{"horizontal_flip": true, "mlp_ratio": 4, "fused_qkv": true, "qk_norm": false, "conv_stem": false, "beta2": 0.99, "beta1": 0.9, "shampoo_beta": 0.95, "eps": 1e-08, "max_precond_dim": 1024, "warmup_steps": 690}
Rows from block 4, named by matrix and row number. Rows with one number belong to one neuron. Each number is 128 + 32 x the weight over its row's rms, rounded and kept within 0 to 255. All counts start at 0. Numbers have three digits each. After the name is the row's rms in percent of the matrix's.
# fc1: MLP up (model.blocks.4.mlp.fc1.weight, 640x160), inputs 0-79
# fc2: MLP down (model.blocks.4.mlp.fc2.weight, 160x640, transposed), outputs 0-79
fc1.415 101:140153125164138102117127148033155143137166127140166180178097141171105124062068094160119099156106110139185104132138155113144134090147101098146082182191087126152123129084155142097134171162127138113104127155118106134147131168136136147124149075
fc2.415 103:195123189121132068161141111130178128177078125130121122073139123111049149179134169171097100106113160133163130145136131141207146135130159123120141157091132083137104220163157150142114129082185170151117147113134102128121119145105139095135124140
fc1.416 099:153127134127165149106153106074147087106108128157103120179068173126058133126140155077128154127169120148131145134108154196118162133141119178133111111122135132121151145111108096129135161133161125122089132132126086177102122064096186106124144143
fc2.416 107:112103125175104134186109140106186094103172101179126115156163101148149108139157148142175140146149129141114154136128116083109171139163182134125169130132063076117126107079075129139113176152109159141191083153160155124102178121151098126104096166
fc1.417 102:089082199094143187153120163151142164080130175110121101107115150153101120128115136131133132158085247158098154076141099122067125132129142197179114175108173126096089117123105138081140147117132149154205123123095125101146162086112106063110136177
fc2.417 104:193192129165110082153106127139137090062105082156194156126147126162114113037063146113114117057144172094116134133077179149161146128120149134089093101138106138116076125137128150107123096164169083119126203120159131117118165125069159119141077165
fc1.418 090:132210088091101112109117166166164141098112126097073170098127144154074175136140133094099112177109146131165111106182187082103112106133129072116085153094141090117134160155149128125143157112181160146098133141104201106124052121140091134113146169
fc2.418 102:178153185163133129169129106209122092120134103133136159121065167158154129117095152149114117137164100105114111149126084117091078107107073155106129119118052163115091128150134155144137147095062088187113165133167083195121089149138119129126153124
fc1.419 094:120082116111160097140100166161104094124120169161073137143111122100091112143186158112153087155144142060116160112079113120147144101068130110115122154188098148155142133095170131105099172142131152108107089173116159110123101193159137082119142165
fc2.419 102:159151146115086140081096074124119091109160123175088135057163134079088145131115085110154136091088126187105189135117174139168146132135132127198141079115062154093116119148116092121119143069105183136130091107147173128136115172149124117146187156
fc1.420 098:122145143072087116094121126137175110119124162134130140092181086094144129140153151089103111091095130127096119100151141109127145175135169136179165171109152148095105164114130199066173131141230118176149137192114177107153127131103136145193117134
fc2.420 099:113125086109124140140113129118134072148119182170183085117143147144185101080123171155146143130123093152141121136140157095147099123190074161102151167105148084116153121116115119135140128118091171163136154158116119084145108212161153174114104180
fc1.421 089:110150123131103114112176088083112132135113182182142158127067081133150123093155048044081162150175131054164135137146074130125130129143083136083086112051107118115176123132111165124139116094132145163125203152108177072088096112153125137103123139
fc2.421 098:115122143107162145117142099100125127110124117134147203072125157066162178082137167120162110189192149160171094156071140118116097085180108143132084129217141131164181176118124069123090158141154088137111129098066085092097075137112187096130129202
fc1.422 114:115128158158089128137152135132137137198126187135140114139142124138093064136127138132132130113080127107139161178160162146144098134140162079140086115123124162122148058234131151138159094070167103162181095126185106184158080095083166114122103140
fc2.422 104:077154138146160116109178123149096130166156135143180137123105112103120101085135085109164161116159202128177092162113146212125149097096067184153096085183151070183157057080120106118172132144138181101101130131156114152115171100189115113161098094
fc1.423 111:171123118165190056101173072153140145135137123126120143087174098154154099126174176155112115121147121137122135187140133119178178112107089085146175098136132136111133122175122151091125162140114171116185153148133127075171122123146108130149115064
fc2.423 116:136166072096074150169132131099085119131158129119071189152128122155161104136066080149076141128153074103110135141125146209144111113085109177135092126128148165133126124136121103204067136112128135103120106099077086161199160188097136112079124128
fc1.424 096:214151158158135109130134123120079182101093103157174157115115165139170103134093163108107175141097119168170138147167136122102095157115145148142116156117104077120126097130099133195143132158067126186140146106135146096145156075063126178087081135
fc2.424 104:159164103156162119188118092082122112121128131149180041115141109081127116148098109076134080203126092123150027110114111115123149104141099115075153113145128133153087097145126161118156152078170109090101209149174118135149106193172146121136099201
fc1.425 100:128108194071141084088111092096161153138105125167053157128167097149127057175169125091099164100091147124090121142115157143154086136109084185151126135152122142110143145148139162174115118099153119163166140138165121110098128102105108132147147117
fc2.425 106:123189160152077152132182110161109136133183092112146114110091115146136127090094133072057105093131172123127052102177124114071235072155093115151111082135143088095125168058089118141113081127180133157097141120171165102051131122116137138066139126
fc1.426 105:075132122154146122089088182089130111141148157178107144194137112131036149117101110165069115131185086082165112208124131154106157066139170155140107155146151104064167157071137139096132079106190107140156118142138108108134137093097123133098167104
fc2.426 101:190116118133122118162131168105128126078071113111100117121120112092125168100102103082168153125135130104107100127105136124068111157123114126157073146050109151182125165097138149100186179086116147097130150144110109132138195153113102202132142118
fc1.427 091:102108131144157151145156130112187086116089182149172159160141107098150086106133128074122112091163140158174134118133120087069136106080214158172131067142111119107187156109150121125127160158116177091090076126105135173127130078162091070110128148
fc2.427 100:053153142163188166112119115161152140108128122212133125088105077173172109099146140111152147069061076131115105136141138139205142093157141131051105118154099103149129151125153117120126141131114127180121155090096136172088025120089068149163114134
fc1.428 102:067108145170153128155116089121079073092095116125115097137208122126164128163189114106087116075153114118150100113143138126134178112161132129082176124068135102129147089182113106119125191137160107143174076106137120151063132128144116125117112102
fc2.428 098:130179114140185141103118082148168152142146163115137160175171085161159114155137148135173130116082106116182116118100137140074087130161157125200194112153153221166133129161135147133148129144140125172092127119152171114155131115108133109128114144
fc1.429 107:160151144152137090146108095170139117185162115112119075150132181206162192082092117119130153146141145110111117162104149108133085164156130116068111135157163112150106117150190120113089130049135137157115121095111082141152091107055125146131120147
fc2.429 094:096106085107124156173149195118144152163131135135168131173169097157178084111094154143069120172131116134143122089095170111181115102091088145187097134119128145116182128133129149122144095159138153133159112066173099085126163130155151121143083137
fc1.430 098:171106113146163168113160111154144125135168117121135112159101110072101151166187108142104140125158190151136144128162157152179060187143127185130131048070194159082135117185115091142145133166164164099137150143134113098122134183096108157156099108
fc2.430 100:098067147101089106185140142154085106081123088170094129100118116107139130137140150138108106157096134137051127097173128107120096098099137179153073137149193177087127158107157156197076142099114128095146121041187089122083140152156072114144078181
fc1.431 097:146133105135152169150185090209139118128099120103089133134176194127140121181047084113157154114175106159087133081098142086134157125102139146073149121097135165129105162147142122091151135126083168182141155133111076153167177142133126117101135090
fc2.431 094:163151083137113149170129085140133124147085105167070093138139160139129171126102106119108100134132077175111094170076125089136089136121108138084129052161126139136145124151133135168154141087104220208133109122080100104097162147116145087161125134
fc1.432 101:162131168173134166073140151143145124182089095093114122137187144120145142201153105136168085101142129111108146105135126095104114156156085176159172155094102078173189121118095105152148086187101124124100077105153120108142179104095102166121114162
fc2.432 102:072193128138060117173093113107176193104151080167067093124077114142160140135085087078109189139054189109081114193153115152171142133145118157098158105117107153151124110148058105127145161072114138130125137161147133144115171113125164117157114142
fc1.433 092:135098139163088100095109130076109122052163094133109123176141181075083144158193166179102101140110120135171134132131138132148115120147117077121106125154112125182078093172106149158152119109153113127140128135089100115104125099135106109158164107
fc2.433 108:119120080117122120120124135080125107148146144175178129199070166114123117133137136164152107165111138138176140141084129162142181092140147061105131167053168065118149195140147137155119087138062154136123152097107076132140099127093172140101145197
fc1.434 091:180089145126118147083187113139089161120154083153116228141120128117141129125079163128043175166096124153098175142147119117095132133070127093149130170168137137136074184119166101091172125176062150112115125118115122120105061107146106099135057165
fc2.434 096:094129133122161079119155161103144145152094092077127064130119144182102098098157127149078086063100113135127069149161115095125182160126123086135099127161135067152120176106136134130117083104096118140189123124076101117128116103109120057084119124
fc1.435 093:112119173138068167093164171105157138158136140061087145162148090142099143068093093126115087116119129145148144112161146161124150126119146100109136109118069077117142107135189116108118153080186120084138079119161123131156129153172160129159109104
fc2.435 091:154078156159183147162169133182131093154159105154122142120138196173112158177064127135151110134152119107087185103133093045110105105155170116153136063132159184140069030053094119135115066141083159119105138098163105126105157157144112102130067138
fc1.436 101:120135121114123061143142136120173113192124186134101135127177157099068154158145062137145151171096146119115181073145109134135127082058111162129163142134077199128114105109132105107132171166166146170169111116098137107137117187169066115099123163
fc2.436 092:167115100145129106142079122132134107085073160094170090120103167117164128132132128148110111147104140144101213100113160144093026068185128136126112119115196143101143163136119147161127141074088204139115116120111164113107108123131107154140156091
fc1.437 087:165122182097151138149152157142076160115052127139107109138145113104162144116152127098133155116086135142158184110147104127118233086110067184085146134086135141132118154167111134114098187155135162116062220147144127170122116146139129117127151216
fc2.437 095:132114118117101127158113171074084160133171126113061120115100155122145195119155148102092126110143130133200080121081146108154162127170153107087134107121203131122160123072153109095104127129141107133111125069061085103148159087197175099089094157
fc1.438 105:124144085099123142087101190107074079130122130105112101088151121128174138088163131094175144122201164139136102128131104119168107128129171127108053096142115112173123160128158139047157177115117157150130173165096124073139081115153130091077123137
fc2.438 110:135104173158120099120139056110154124142147146147139176121134142180152138186102132134124082108097148182099162186055142090125130094088194096140162122166131123112151179080142112100174130118160059149104125129148092120109166184103133110128072126
fc1.439 097:137150163179120084144165095136168168095198129113135120104130151152128146223096082126129179229142123100142106125103098089127086143144112150157137187169139115135167086099160164123154125080093156133154142090165121145181173166137163122154107158
fc2.439 106:199125132163076086133112160133173108090120119142109117124069073106166125128136145078148127113103074156142127143183167117174079108123077172106130110145159126104175133087119126092229117114104154129142118188156124093132127040109129166175115160
fc1.440 099:143112081085158092159170107084148135105128183143069151154043153111096140124088139159199120116118163118080086101146128140111131104152117132104125125121068097128079115160099122133155121158157077116080174176115154083145157150140130084157136140
fc2.440 099:155167207073105115087107143201120158083127168135161139061168200120202132185116121121116162086120105129121184135162122155144090152146136128155126100114152032136167154129139132125118124079140105054124130139108136124107158114110111090116109087
fc1.441 097:169118147137115151122088099149151170185142114071141079167106132168112126130104115038129155155128170124158140126163075183129188078148114157172126101154133146150170182109067166144156154138066059100163171144133088121138118155144117126070116162
fc2.441 100:069135102157173157152164112170089135052065072123118117141102133122087164136066113123104091109079096102095111148038140074092105147157088129127128130168150138144101153154147133087131141113112120164128081112146115126088200144169133137082138072
fc1.442 096:156107166139130126119072149113159108168138187168125094082104081117148121164112199224066155133106166129110112104102132142156169115166105129091123116116123163102158118140130098106114128179120121139128090133201086102145115174178152155144115173
fc2.442 097:147056093108106132183155145167128145123135149177087163152106139128153153149116161109135166128133117187103097116196147079138111101169085117106126184078146139058129120134132114078076147150176112105115156136089168160144052149088128160176145135
fc1.443 102:128083120129094136149144095124170064150193097084163157114073111137206166096143135155081116149193125172110155121176148126099104100113132130117152162123172131110110134116132138060141144148084175170146081111104203100149126144133161123130152069
fc2.443 098:157127104091090148159141135127134140058150124095088163145145105140164092055090093179079074168092123100143127127112096178139127193063113166062119098090093096059141161098135152151195118114155137143103132117129114151183122087175088158175146107
fc1.444 110:118188180181150130076179084106112139128136201121101101139071102124148132161090144150109182099163086115145196191114062148110145115166126113105119086112145156143154081103149156143134185142150148101108158084148152118143088155199174146139135157
fc2.444 094:128118098099127157151174145185101133126087093187102115119156141092114108094138126097186116128116114159115138136117135085090144121131118121184187104133115114129120135174153185162071058138104107094128107093143150193168129183154112165113131132
fc1.445 087:135136082105164102107143166132152093128089164167110145226149102140168177104110110146088105076115089107065081136111101122173143114123079164196169110121144126192123115205175143118166117129131151136195097076078114166117141141119131053099140135
fc2.445 100:181075154173164168177143084066113157101130139119172181098116096097144088123121140123145096149138151140147158125095162113110152101098090060088113095165131148133089168143104171074114159162166167099039096131117178144160147125134095150154090154
fc1.446 089:148128155129134135094118130117153097117193120103180112124091171152157161118107113092140175172081175071128081169151092138157123089111159099137160116127115145054145145058200111127123153114124080163182076104120161177150155130133105066119085163
fc2.446 094:144112142122136124089142095146158153113091084115072132080124105163087141138125170114130059162118108182118098137108161103167109096119143107144136114127100108124188066160145155186112082129117153112106151062130183126111093172107143160128102119
fc1.447 099:167155103068154120157182137167139144160105117151104151162156120179107130151070121133142160222045143209173136158170119150145117132146146085147150153093157114071132104089145073101081171105101130157084096146100151117104090099151159153113163155
fc2.447 088:150170087154105119134097130160107113076135178079102177169136155070117187123109125148114149160171111099149159113081157159178176175124105155177162049128123089110131148104179122074075111098162128132109189152098140133090165093089179083133144130
fc1.448 103:123080130122124121105093110098114157110078190193157160159137148133186173185089135167081090087120159143120133093170101183109079124168125101113110135113124167150134148127079142141115102167139108155122159103147107181096130142187141155137177198
fc2.448 097:150101127127138178095159149140135153163125106132099155122145126120109117077176164071098132111097114093116123128139149126135162117092129148071111120188099101109155092158157170165083071162125146049188112112101176176178054115207154131127095096
fc1.449 104:170148111129088149132109119138150118141147091103085128133126153085137123154111105095107091132136173156113109108194158178123191108085138192156140150163075081053077118186098090142126189134173125196135111169115141135182137158168185082104159160
fc2.449 099:097100176190142140064126131096167113142137149117099185129156094104141140126112094143129125100104072158130135168115161178170102168140189123154084153095177181061125084163131164079130150139132134128155164179134128152104187214098152120143096110
fc1.450 102:058155156149150139068212095074165119127126167122106129086091147131151129133184148143166165027079133143173127124131104150145118167132071149145148143129105133118113127155134079101130186135208138151125090148126118140092162141164161141129157107
fc2.450 107:201183113094152018100146107100106154069192155177101160056099157108166132080115106160126110136102130183158118124114065166124146132116092141104098139075171124118154127123079158110088134152135175145095173181155130149143096153184121135066146108
fc1.451 095:133156120170124032186159142140155116071086076110079122087100183107106105154162157142120138104162156171135125145116175151090118142057126129172102118155112161085135134111111093089226124128139152166143153166113109132091127130125194163124138118
fc2.451 091:088178154117134082123096122103120175246126141142159161094108198174143092133129156119146112128192155134099177106092076177130163144107103136177143130109152089130093113120076069129122173095167113126099146079159129152166106183130116126210156134
fc1.452 104:158106178111095113138080141092092151101120176112157151094133096103209188147129184135136133177145115124094130115106136168141160134147143071105090154146174046166124120165153116117160143158124102161127151159131089171150118113207162079065139176
fc2.452 106:255150117157123178127098108096150114173112165195154162160136140095139143139095142093188095076183090119138119147133117116066109100171149148123129178121091175149053100125147161155159131157103127113104095089153112133128112077119190102114100108
fc1.453 095:109146148170153115098104117119117124089110122100095133103171127155084096091131153090112188147113144161094074153076071088123142128119110096122162093141120119107136209105104121092154162156111129140116132139144087213166135104184087153113125151
fc2.453 102:097157133136095150142176111125228165054183118187070158079120132148094153123138120126123108171108097092064154201063114104118095124118148136112099110116120117142146117109121120107127127108129138122123111072074142183133211073109081112118105046
fc1.454 098:131117139118107146119114142152134122086169148150127107099117130095131124086162138164138176131098159149122079147129097160128147165139147071141126113095105141124160160115109122072097165096138117136192074114133162132139125104089118149113129142
fc2.454 096:138132139103118073120078134070155151145137110128095126088154093147133096063118156099109135104128162134130100138113174136126057074103111110112040106148135057145127125135110176137142123110141078061173084089114111163142091132118137140128116149
fc1.455 095:104178169095121102123156106142090091155166109111071133058149148140128095123096091165097187178076164081198100105169083141147140120168069157145122123177099097128198176097147114073116202050124094124056134098087101162193120124108143136100142173
fc2.455 102:097181128147169107162126098117105143150123155149162133090056144116142132177101104084115106205109140122199084120042135127099104181117118148129111091145123119139135174103117115131115105071082083132158154102073136076097112165080093135148113139
fc1.456 090:156147188143143147112082138143117092115158150154106123113102139084082129135077175114099174135131138152106097152124150078084206087107139068164093079181188122075159180117156081078134126171123117143113158192126167111092108161100123102123097127
fc2.456 090:131138115133133076110154150152117129149136149163129199106130120111118142115160103109075185112183136140045169108147099178151081067161144163165174115139207142136111128214056127127110166127152069127162204147131125154139126116102140084098116158
fc1.457 096:153105197126107129154142122117097093095113103039138157127126114097100161071149148118188144114105121153128121155137136136163095143191137095086172147160069138102165108073134132112107174149108179060136161085159064053054126085105135125165121162
fc2.457 092:158123176111132152148102113117124119092165098135186131142128121149160096170117113118103143111117136134146175182184122154115175128117100125085125121146100117133106153064130084106175091117160159145113175069090208151136141125145122154134100087
fc1.458 104:098112131118151121151151138073115152090153059115195117131211120149125136120148113113125107142108175100074116180067131082135132130111169151142192141163080157087113134090110162146142148146113143117118181104142157103122102139118134136104107147
fc2.458 104:105150073131124055139155122141095123129166145173157153120083155076148130121156083118085115121117127144100149127134148167164147157117151107157049080092083144143140109122173161088087143143121145075130101155130056123110113081119121137142086148
fc1.459 096:144155167134089055121158108153146150134134162125096069064150111117106142098074198113134206151152146075139141144078095109090108098104184111161145141125142192089160125128135116110153131115123067153143122184087127063135136086187077103181140134
fc2.459 091:118145092166109105168137130153097148160141078111174072118072151104108101098202096161179191153112121086170121167085092189179190167132126087064162147158064089108114118167135119084165118108091083121120137137136109141109193141103103128162088170
fc1.460 100:141143146150107114154183112189146126074080096108143146159160202148132113148119119128070156135089163201119121119101151099143152111209167141189115096087155124099075120151136106129142137093113161161085182137134092129112107152126126065130074140
fc2.460 090:112124121118176093143161128152115151150126132145122168173124159068128097131120079148154123109153103139061122150133137063118097184154080154164122113132133145105115076139152117106124073177083137082191182150119107076095067121129084137160166110
fc1.461 100:128177155137143173163094092187136144074136116143079105132095167101099127150113119150097122087105164108116152173162141201126131133131163120091164159103123111121089099074142100115081141134117148116115120062111150127154135122124096045146139202
fc2.461 101:117130164116106120100125121075103104142157129131138100159087139181111151113122165129074120120139174115122157067180118092107063109108117116125136111167120150159095112138148167137173089152147134137133075135065097201162090072102137110145117070
fc1.462 110:119141144163135172117124143096145096142154095127115155143122074106188129148158099224099157110124157165109138132176101108084084069118132171138074142104115174143150096075106151129153107137150179090135166109097106095120074172119135117155170093
fc2.462 096:096168165130113104112108097115139187168061148075149116155129211118109096128111122154117122128101107122171112130136132116114083122143109070092093126164162097103152053178117135114128094115100091127138069126110132171148117067164124103125134096
fc1.463 089:092092129130130068111088186188133171155119167138104148096131092096110127105157125173145074168094113124175172124135165156137145118129107155085128106163120114072140097071135099121129104105105160128113150119106036151116198141128129097156096128
fc2.463 100:154129103100147158194196121140175115136123155103106200091119113077150087108088168155086138100121123086141132130083105154124135151109192079127169208129116137105104073152063068138160155162115163108135091125157174144120105111104136120129145042
fc1.464 107:134103120172075081107134151155101112126127097137131168148139138149164141110111154053138109156126117057104110110137146100088125125139170094105104154138148115165138113150149158144095164128157079109115074137176121148118068159131174067131134121
fc2.464 112:176171109108104149116112116106168123107130121163118130188155120143114141127112114156064101122123098073062091102097106170082137146169153169143136116127096153050158089092116180168153135075131162162157135157097104093194055119188111120154132112
fc1.465 105:199137114083126078108133143072103112069105150113074126102142070123101149116104144126108087069144217136145122150135130169069183090202165073111144078115103090104165161117119140110142109146182089117100088158079198102112104139158136105135150218
fc2.465 091:107166101161089118071134204081078120130161102101156218132129188139158079126074134135147127113179127179129121138135124189144161082124149113101098079106105160188137125106144079160117151116167153158068110120116115088144174127093168104093102102
fc1.466 097:087071145112126107125142137100158182176111183109149165059134113128035164110141100079159183150107151049092125129138078124098101132122151131145217134078089152139117133144160106158133174093134145124104096197135183108124124052197130121073102133
fc2.466 090:189090113132148104124117107105106117115143101131184134143093065128094129158147158113090128136056152087162115182204122101097148124083126160171132140163143169109126156124115149090150121067122147161157115089186099090178117191119127128141162103
fc1.467 097:100152174124116140160116124187119106125138093142126086128111089162157142180187112068038124136086124133146073128133153118111187131122115117168162177116084136110139119112138083090134137203134143146134167118151152159105081116161110135081115187
fc2.467 096:096092143131100124147145217144110116180139137164158089151146136143159124138106080097119101099177143153067166144179115154060150123130085144177094148121111116159093149135170101158088128140123161080076110135106108110090089202113142160126161120
fc1.468 108:170146164102100140137069118157148091120147085098043133118122166131137093059130163090099121073142118072100145187229086150167115142069164134156143193153126185115153149130101100137130146195117169117135106165103139109136145146114111116117096108
fc2.468 110:122102160119154104116145141054115134099155090111087057115071165070094137112139165063137151037098161153081098097151093110146110157127151150144150126110130146091135138175148128100122150104074184167170097155128082114113132121130116073082134117
fc1.469 099:137095156132120124123146155182171107096113107145104153142159132238132119115112175123158092146130182145146147140129113125153100125116151075149117094114128137116074137124122145150115075182131130205139195154128142127103090099111104129140105148
fc2.469 103:137096074108172148097092076109097114131116138176134114130104104126098133102170125141177132148212154121127138121125075180111122189158188151137129116127194060070099138081086145146163095121117174115136187094176091144112132082135183171139133130
fc1.470 097:156130155065110106156094128126208129105133117125143191100151138162110128103071177134122103120125171133145060091130136107135065160100123023149133162148171085172122097077160106158127204183180134129092121087129128117102162141126145085150064144
fc2.470 099:122136117113137156203132103135159181118149127131143101155106109038154138142086140131102125109172136134108113121158155112084124060082117144160158125141118149184133146091151116074099148127065094133122106106138126102179110161154067124103126131
fc1.471 098:106145143101077076152097128118143140120156120145177165080084147084104117123177129118114097140164096077208138091106079161125081117134102164112147129125149074165209147112165098106149156139141109123131139121129165126139191097155160098157085138
fc2.471 097:189139148129111102136064072106132156191085101115124186155118155152093166146081110189118127068174151154140123127143112083106187111098208100049134147092111142065124134141215156143114075111114132117095099125081093121119127099147064170137162134
fc1.472 095:085103117145093169105121130110106134133104160097114178140167155135183174168138109123153107124112102171201086105116105072109144039113167185150110090146149135142117020146117109134164129151176110096117140169136068126175197110112138148076152165
fc2.472 100:168116119187122099122120134096157144101100153156143105106100093092140124086128108087114106139075144095140140158189096175203091134124128148130106189195175102130123175101206138171143113165173173136090131129142113102113150136171151116111176098
fc1.473 110:146112167154127141129089138148115099065167188152166212054142144127094124152107131072186144138163163091121091182092196182103110136133151116152104101106157126165113119149115144101139139140223074162168173081068104113107173101132150111115183117
fc2.473 092:138102120162100088068179140134115099070082118076149108178141166060136153127131167054142173121105095161130146135152119122131076106133088193152150086082108103139138137150080163061163141118125131119090129117094138176152125136220095145128105116
fc1.474 100:161122127172078123067138106157102111044140175125145159154122130135154176171151084150101060121093097135123142093131108125154157137094111189161152119199131138152111093149158102161139157147065175080090139065121072169135149083177064090130086069
fc2.474 097:111121114127156142167067136150160077146160144127115143104136103106085136158154135126164160111132148098156165135139101140092130113195155121166080089077150141047147091062136225105116137130158130119127136146155120121124187134161148121102127135
fc1.475 100:145106104074183168144131109169112131132151185149095117114178167152151091089071092141116115185103118096132124149057106106114136152137133108131115169177131114143126096122177155023104116177118173135141124112102118125186122061096145138167174080
fc2.475 096:155160118092137141166090175112133147132173125172143084142089135156120071146191109100069180136106119112110171097104083093153149102113073111131147130093172085113088059139116140123110110109113121096180154112160142137133121110166128180146148132
fc1.476 098:152105075195069069106073093096118101115149092160079141032163172111096115079141100068103095136104114118107071105145096165116171071118153140081147157126107150156135139089134207081152112140161069170139073109113128167182148114102122077111077120
fc2.476 094:158158063149161140139132104160151176134134142110076132121138124091145107112127146115098120107131153139177074152091114164101134120140155192101114081066093203100115211127187089112104133161104105081125112099160180130225131140111108116159075171
fc1.477 102:147114183131091129122125139165131119161090106161101078147141120148123067098078089175159042089118160154106141155042080145115111134147120114146117123138051130154127108083105139069153160144121136148127062136153137138124104143090160144091089090
fc2.477 096:098139150112120110145140109100108108138130155096110091143140172122222081117116150134096096155155111138112094130112150148146125107099064059106121186131133113154117083107142115124140139129141160129177114127132142115130142162065103152095148151
fc1.478 092:098186157132151133125169137080152167138123222093113115145062094119127090146113142122184103140095101157016127137146118168144147147176099160134084143130087207141115117173180127108149108114102172179122147119136181142132100103098114151095061125
fc2.478 096:167152164141061118107042138084110116139101137109140134126108166131104118090140152139199081148149120093076119117158143109105130130171097131154072111162127130127163105150159114057112170117148070109128117126108158139181150105110151105168075074
fc1.479 092:139176087153140105133133127155120108117083167100115159118134147095109107179073132138146094127090082119089157207111157107087124132112096178133091100101144086174115132080141121150153122129084119155099125189119120143121118175129140052127143152
fc2.479 087:112049147136158139114125103115192102109122104089168168095094077061161079127120106097121121111087097139154175133175137134145146135140122133156058104110103183125102145145154089141113092109146126136105152103089136110148093164130112112159132152
fc1.480 106:151140130157129094165091123133116073168139097073091100154111183103134105133138150025100112175152127116122106098076146131171080096110145105129079143093134111159107118170174139113138149127168133097136089141180110173080177138161090059176139072
fc2.480 099:128117151107155094080154128144127155114130094174121115108137099091146140115124153149128186094133123113116133155101144120150164160168105136129177108134172175128140118116164148173117160091103128093139110122118162095080123131147164132098101051
fc1.481 097:144140135083141080134113122050171109196087129125130165115060115122112073100121132148136138103098112142076166116104159140094174090113108051159158092105113127125084145122195092133147174146113108160068170146096164136122112186114168126122111123
fc2.481 100:146102210163143092128133150143138124150095113153096121133077106167119143137131101101119090122092154129121108101129156081092123140089142135095152116162127155067131104065197140105141139091158068123134143129062149101140113057092106166151124157
fc1.482 089:087119112107152096145106190122142092140116141097099126123126133151198160089087104164127090140097147119111089095128100128143143104155141106096162156114171113087177167117105084141129125144187119084176212073154148106125109094052148136164100132
fc2.482 103:124071149097129146119116127147134049101146120097174177094124101179128057210165162127134143151090108148134081092086129143088137130077055124104090118175149146145095187121126124087149084163094113122125102150108150096119196110149123141104150076
fc1.483 090:076140138124131109177106099132109169113117127138152105084108131105078106253104129146100153124169145117132142204119165114189162155126147080170112160093162117127185149124090128116101176146117152134119068119149168094197125101091123153140162162
fc2.483 104:090162153144071167112168110139144229145131171109150167120116156127145132054170079158124097180159188154070165217113144122139112123169150152150142100131087144137132126063058077139120157103143168143140182162113185077116182165122155130122117148
fc1.484 100:184109165057109134133167139150151096034114080154099123062146138149153131103173105202166172135178087149150146104155163142121137117098090156100111102113161107163070077180082107155112111149070134135099083144166101179169113139101134128107117160
fc2.484 107:182126091097117117120123119113141133151143091128164134130125075094111139186141106074161194112113107136148131122088085087103139115203089099174130155105143066132181161087166168141089132101084129126122148131093167150101167195147175096132131095
fc1.485 106:135089097134135077159102119104173118144146107196138142095121122074143099099137091171100205145056183125151166130147115122115129116107137104094185076149200134139123135098139169095168150120138130187151172123162186182137199100104086155118126165
fc2.485 100:171148133081125088141147076114086149169166106091122136124154088121105048132081114153068148134100081142142156115064155177133141171089091086127172166103096197076159128178162134156195108157142124226115125121116142179059144190131180139114151130
fc1.486 101:116184188120113109091141067151173163130144120116133148138100087199126100093063113096098101154141144125157118147174104084164120124123106185147167154119089140135123106064169205086153119165159083118117145137114150150112134139142127120129149151
fc2.486 102:132166147070138140148113152185095151113164111126081122110089143122101076137128108102120144057075119128115134115132173100172144093117105089166095075223144177201176182124110149134043152145090138138156140149127153121134080175099113109192168190
fc1.487 106:130158152138120092085208117163138130092132109092176136125151181203138179135087091106167145105132110084166162106155128082134099140126112112212116127142126136079056123056165110123176128149123103169113159060077150140124139150147099153146088186
fc2.487 097:088154102115135151096109166140146090143136142137111131121187114191151058180180113104150092134154160081139143144197149122124159157147137109063127055174086147151190125162103087107138146134164136126133142132145184151087121126096157102107102110
fc1.488 096:128081121099068113092135140121143120128117140122175159141079106153147140126103144136143068078148110148131100144124089137066163100134109109126136035039143090155168123199200122129173160144181097140118104136112150138098099165134182124104163220
fc2.488 104:109173136136083156090132112185117113133163148164169104146119061123093166152141175143140139110139134118106196116115141121117153111044117132149147133146118151122132127079117145058145176156102181063107120159126103054121158163176116149101135132
fc1.489 082:074143129073119176110188144116171134092162091122164174133097139143109160055134093140086117102147135109113147110114175126143109133139036119111190136149139145133130050136112097094144081129108173101108090166163186107110128157115080116048113052
fc2.489 092:150143109120164127099149169073099176107159113187145170160152139197156209123122115147150131118138099108109080167110108072100086146150151101095070115102139067125085174105076145038127139084155096172143103139121092145172121091137107115141136185
fc1.490 102:156136130165116107093255129148123083134160222107157136078104157110112188131168160102133128141155127190120109182089135174131106122147172115125201101098126087151170114109131128098127110176136113094158130118107105108126126130140126085125175111
fc2.490 099:119103123095120135163125151182157119149075135076103110135132097184166101090126163119144118107108107150085090135179119147178082145166118193092146155159135115136163150147124097114138106183153159121038132217137065168147160131109102143173116192
fc1.491 097:186168122112117104180138092047112106122146123136142106081125132105139096094123108120130126153128112149171115184110137088146148160128183133146148168118082109115200104165125188147149159101172134106142125084113120184118111148096145089143093045
fc2.491 104:100110111082121119135086129082110124073133112164135031166071061080071101099111139090216120125139115157115096086117112149112156161096104164125170096059142130139178134124095136086189183161127121149158150063113141200122166127138138131128136122
fc1.492 101:103128101122149156126116097040087107143178125129174131117150170148141115129133084140098079146137110120151065121164118109099151180159133182171032151188158154070138101082146133129095130109131075131095132180165143071141120061164099134118127080
fc2.492 099:131185192123143115080150101169152140068137121143086131136128041095119208161117121191136112118083070145150174127121098148139129109095119115147203137090090135154176136052130102126089123149151136079139172119091140104103051131120082108142098153
fc1.493 095:121152085180108122127078112123109175139118174157130158121096163127150143099105136026098132046100122132128112183122143120171136120104173116133083166080142145160139119121172146127110156119133157124123121133089064058143081150117124095179120071
fc2.493 101:075103129065155107130075151009140172179106114142097159141128128096137107144141150107150171072203109154128149125132098118092182115140089185170145144097128099157107090103119151173134125123138108042085146074145165141116095162141117109096158093
fc1.494 104:146157138117130174185081085105160159102141161177160141169061127159156094175189140107169113125165115100126086050157145120079131122107082178126112124105107206088147133093115096148169108166166118107161146126110121126129045151118142113192159126
fc2.494 099:146101127123097097131113179085148087109057126081157097098127124147101102147105080141206104213051125185121073154142137093142201112178164097149135117090157075117129120149135191139109168174101112156083087145153162144132126132129154086131111107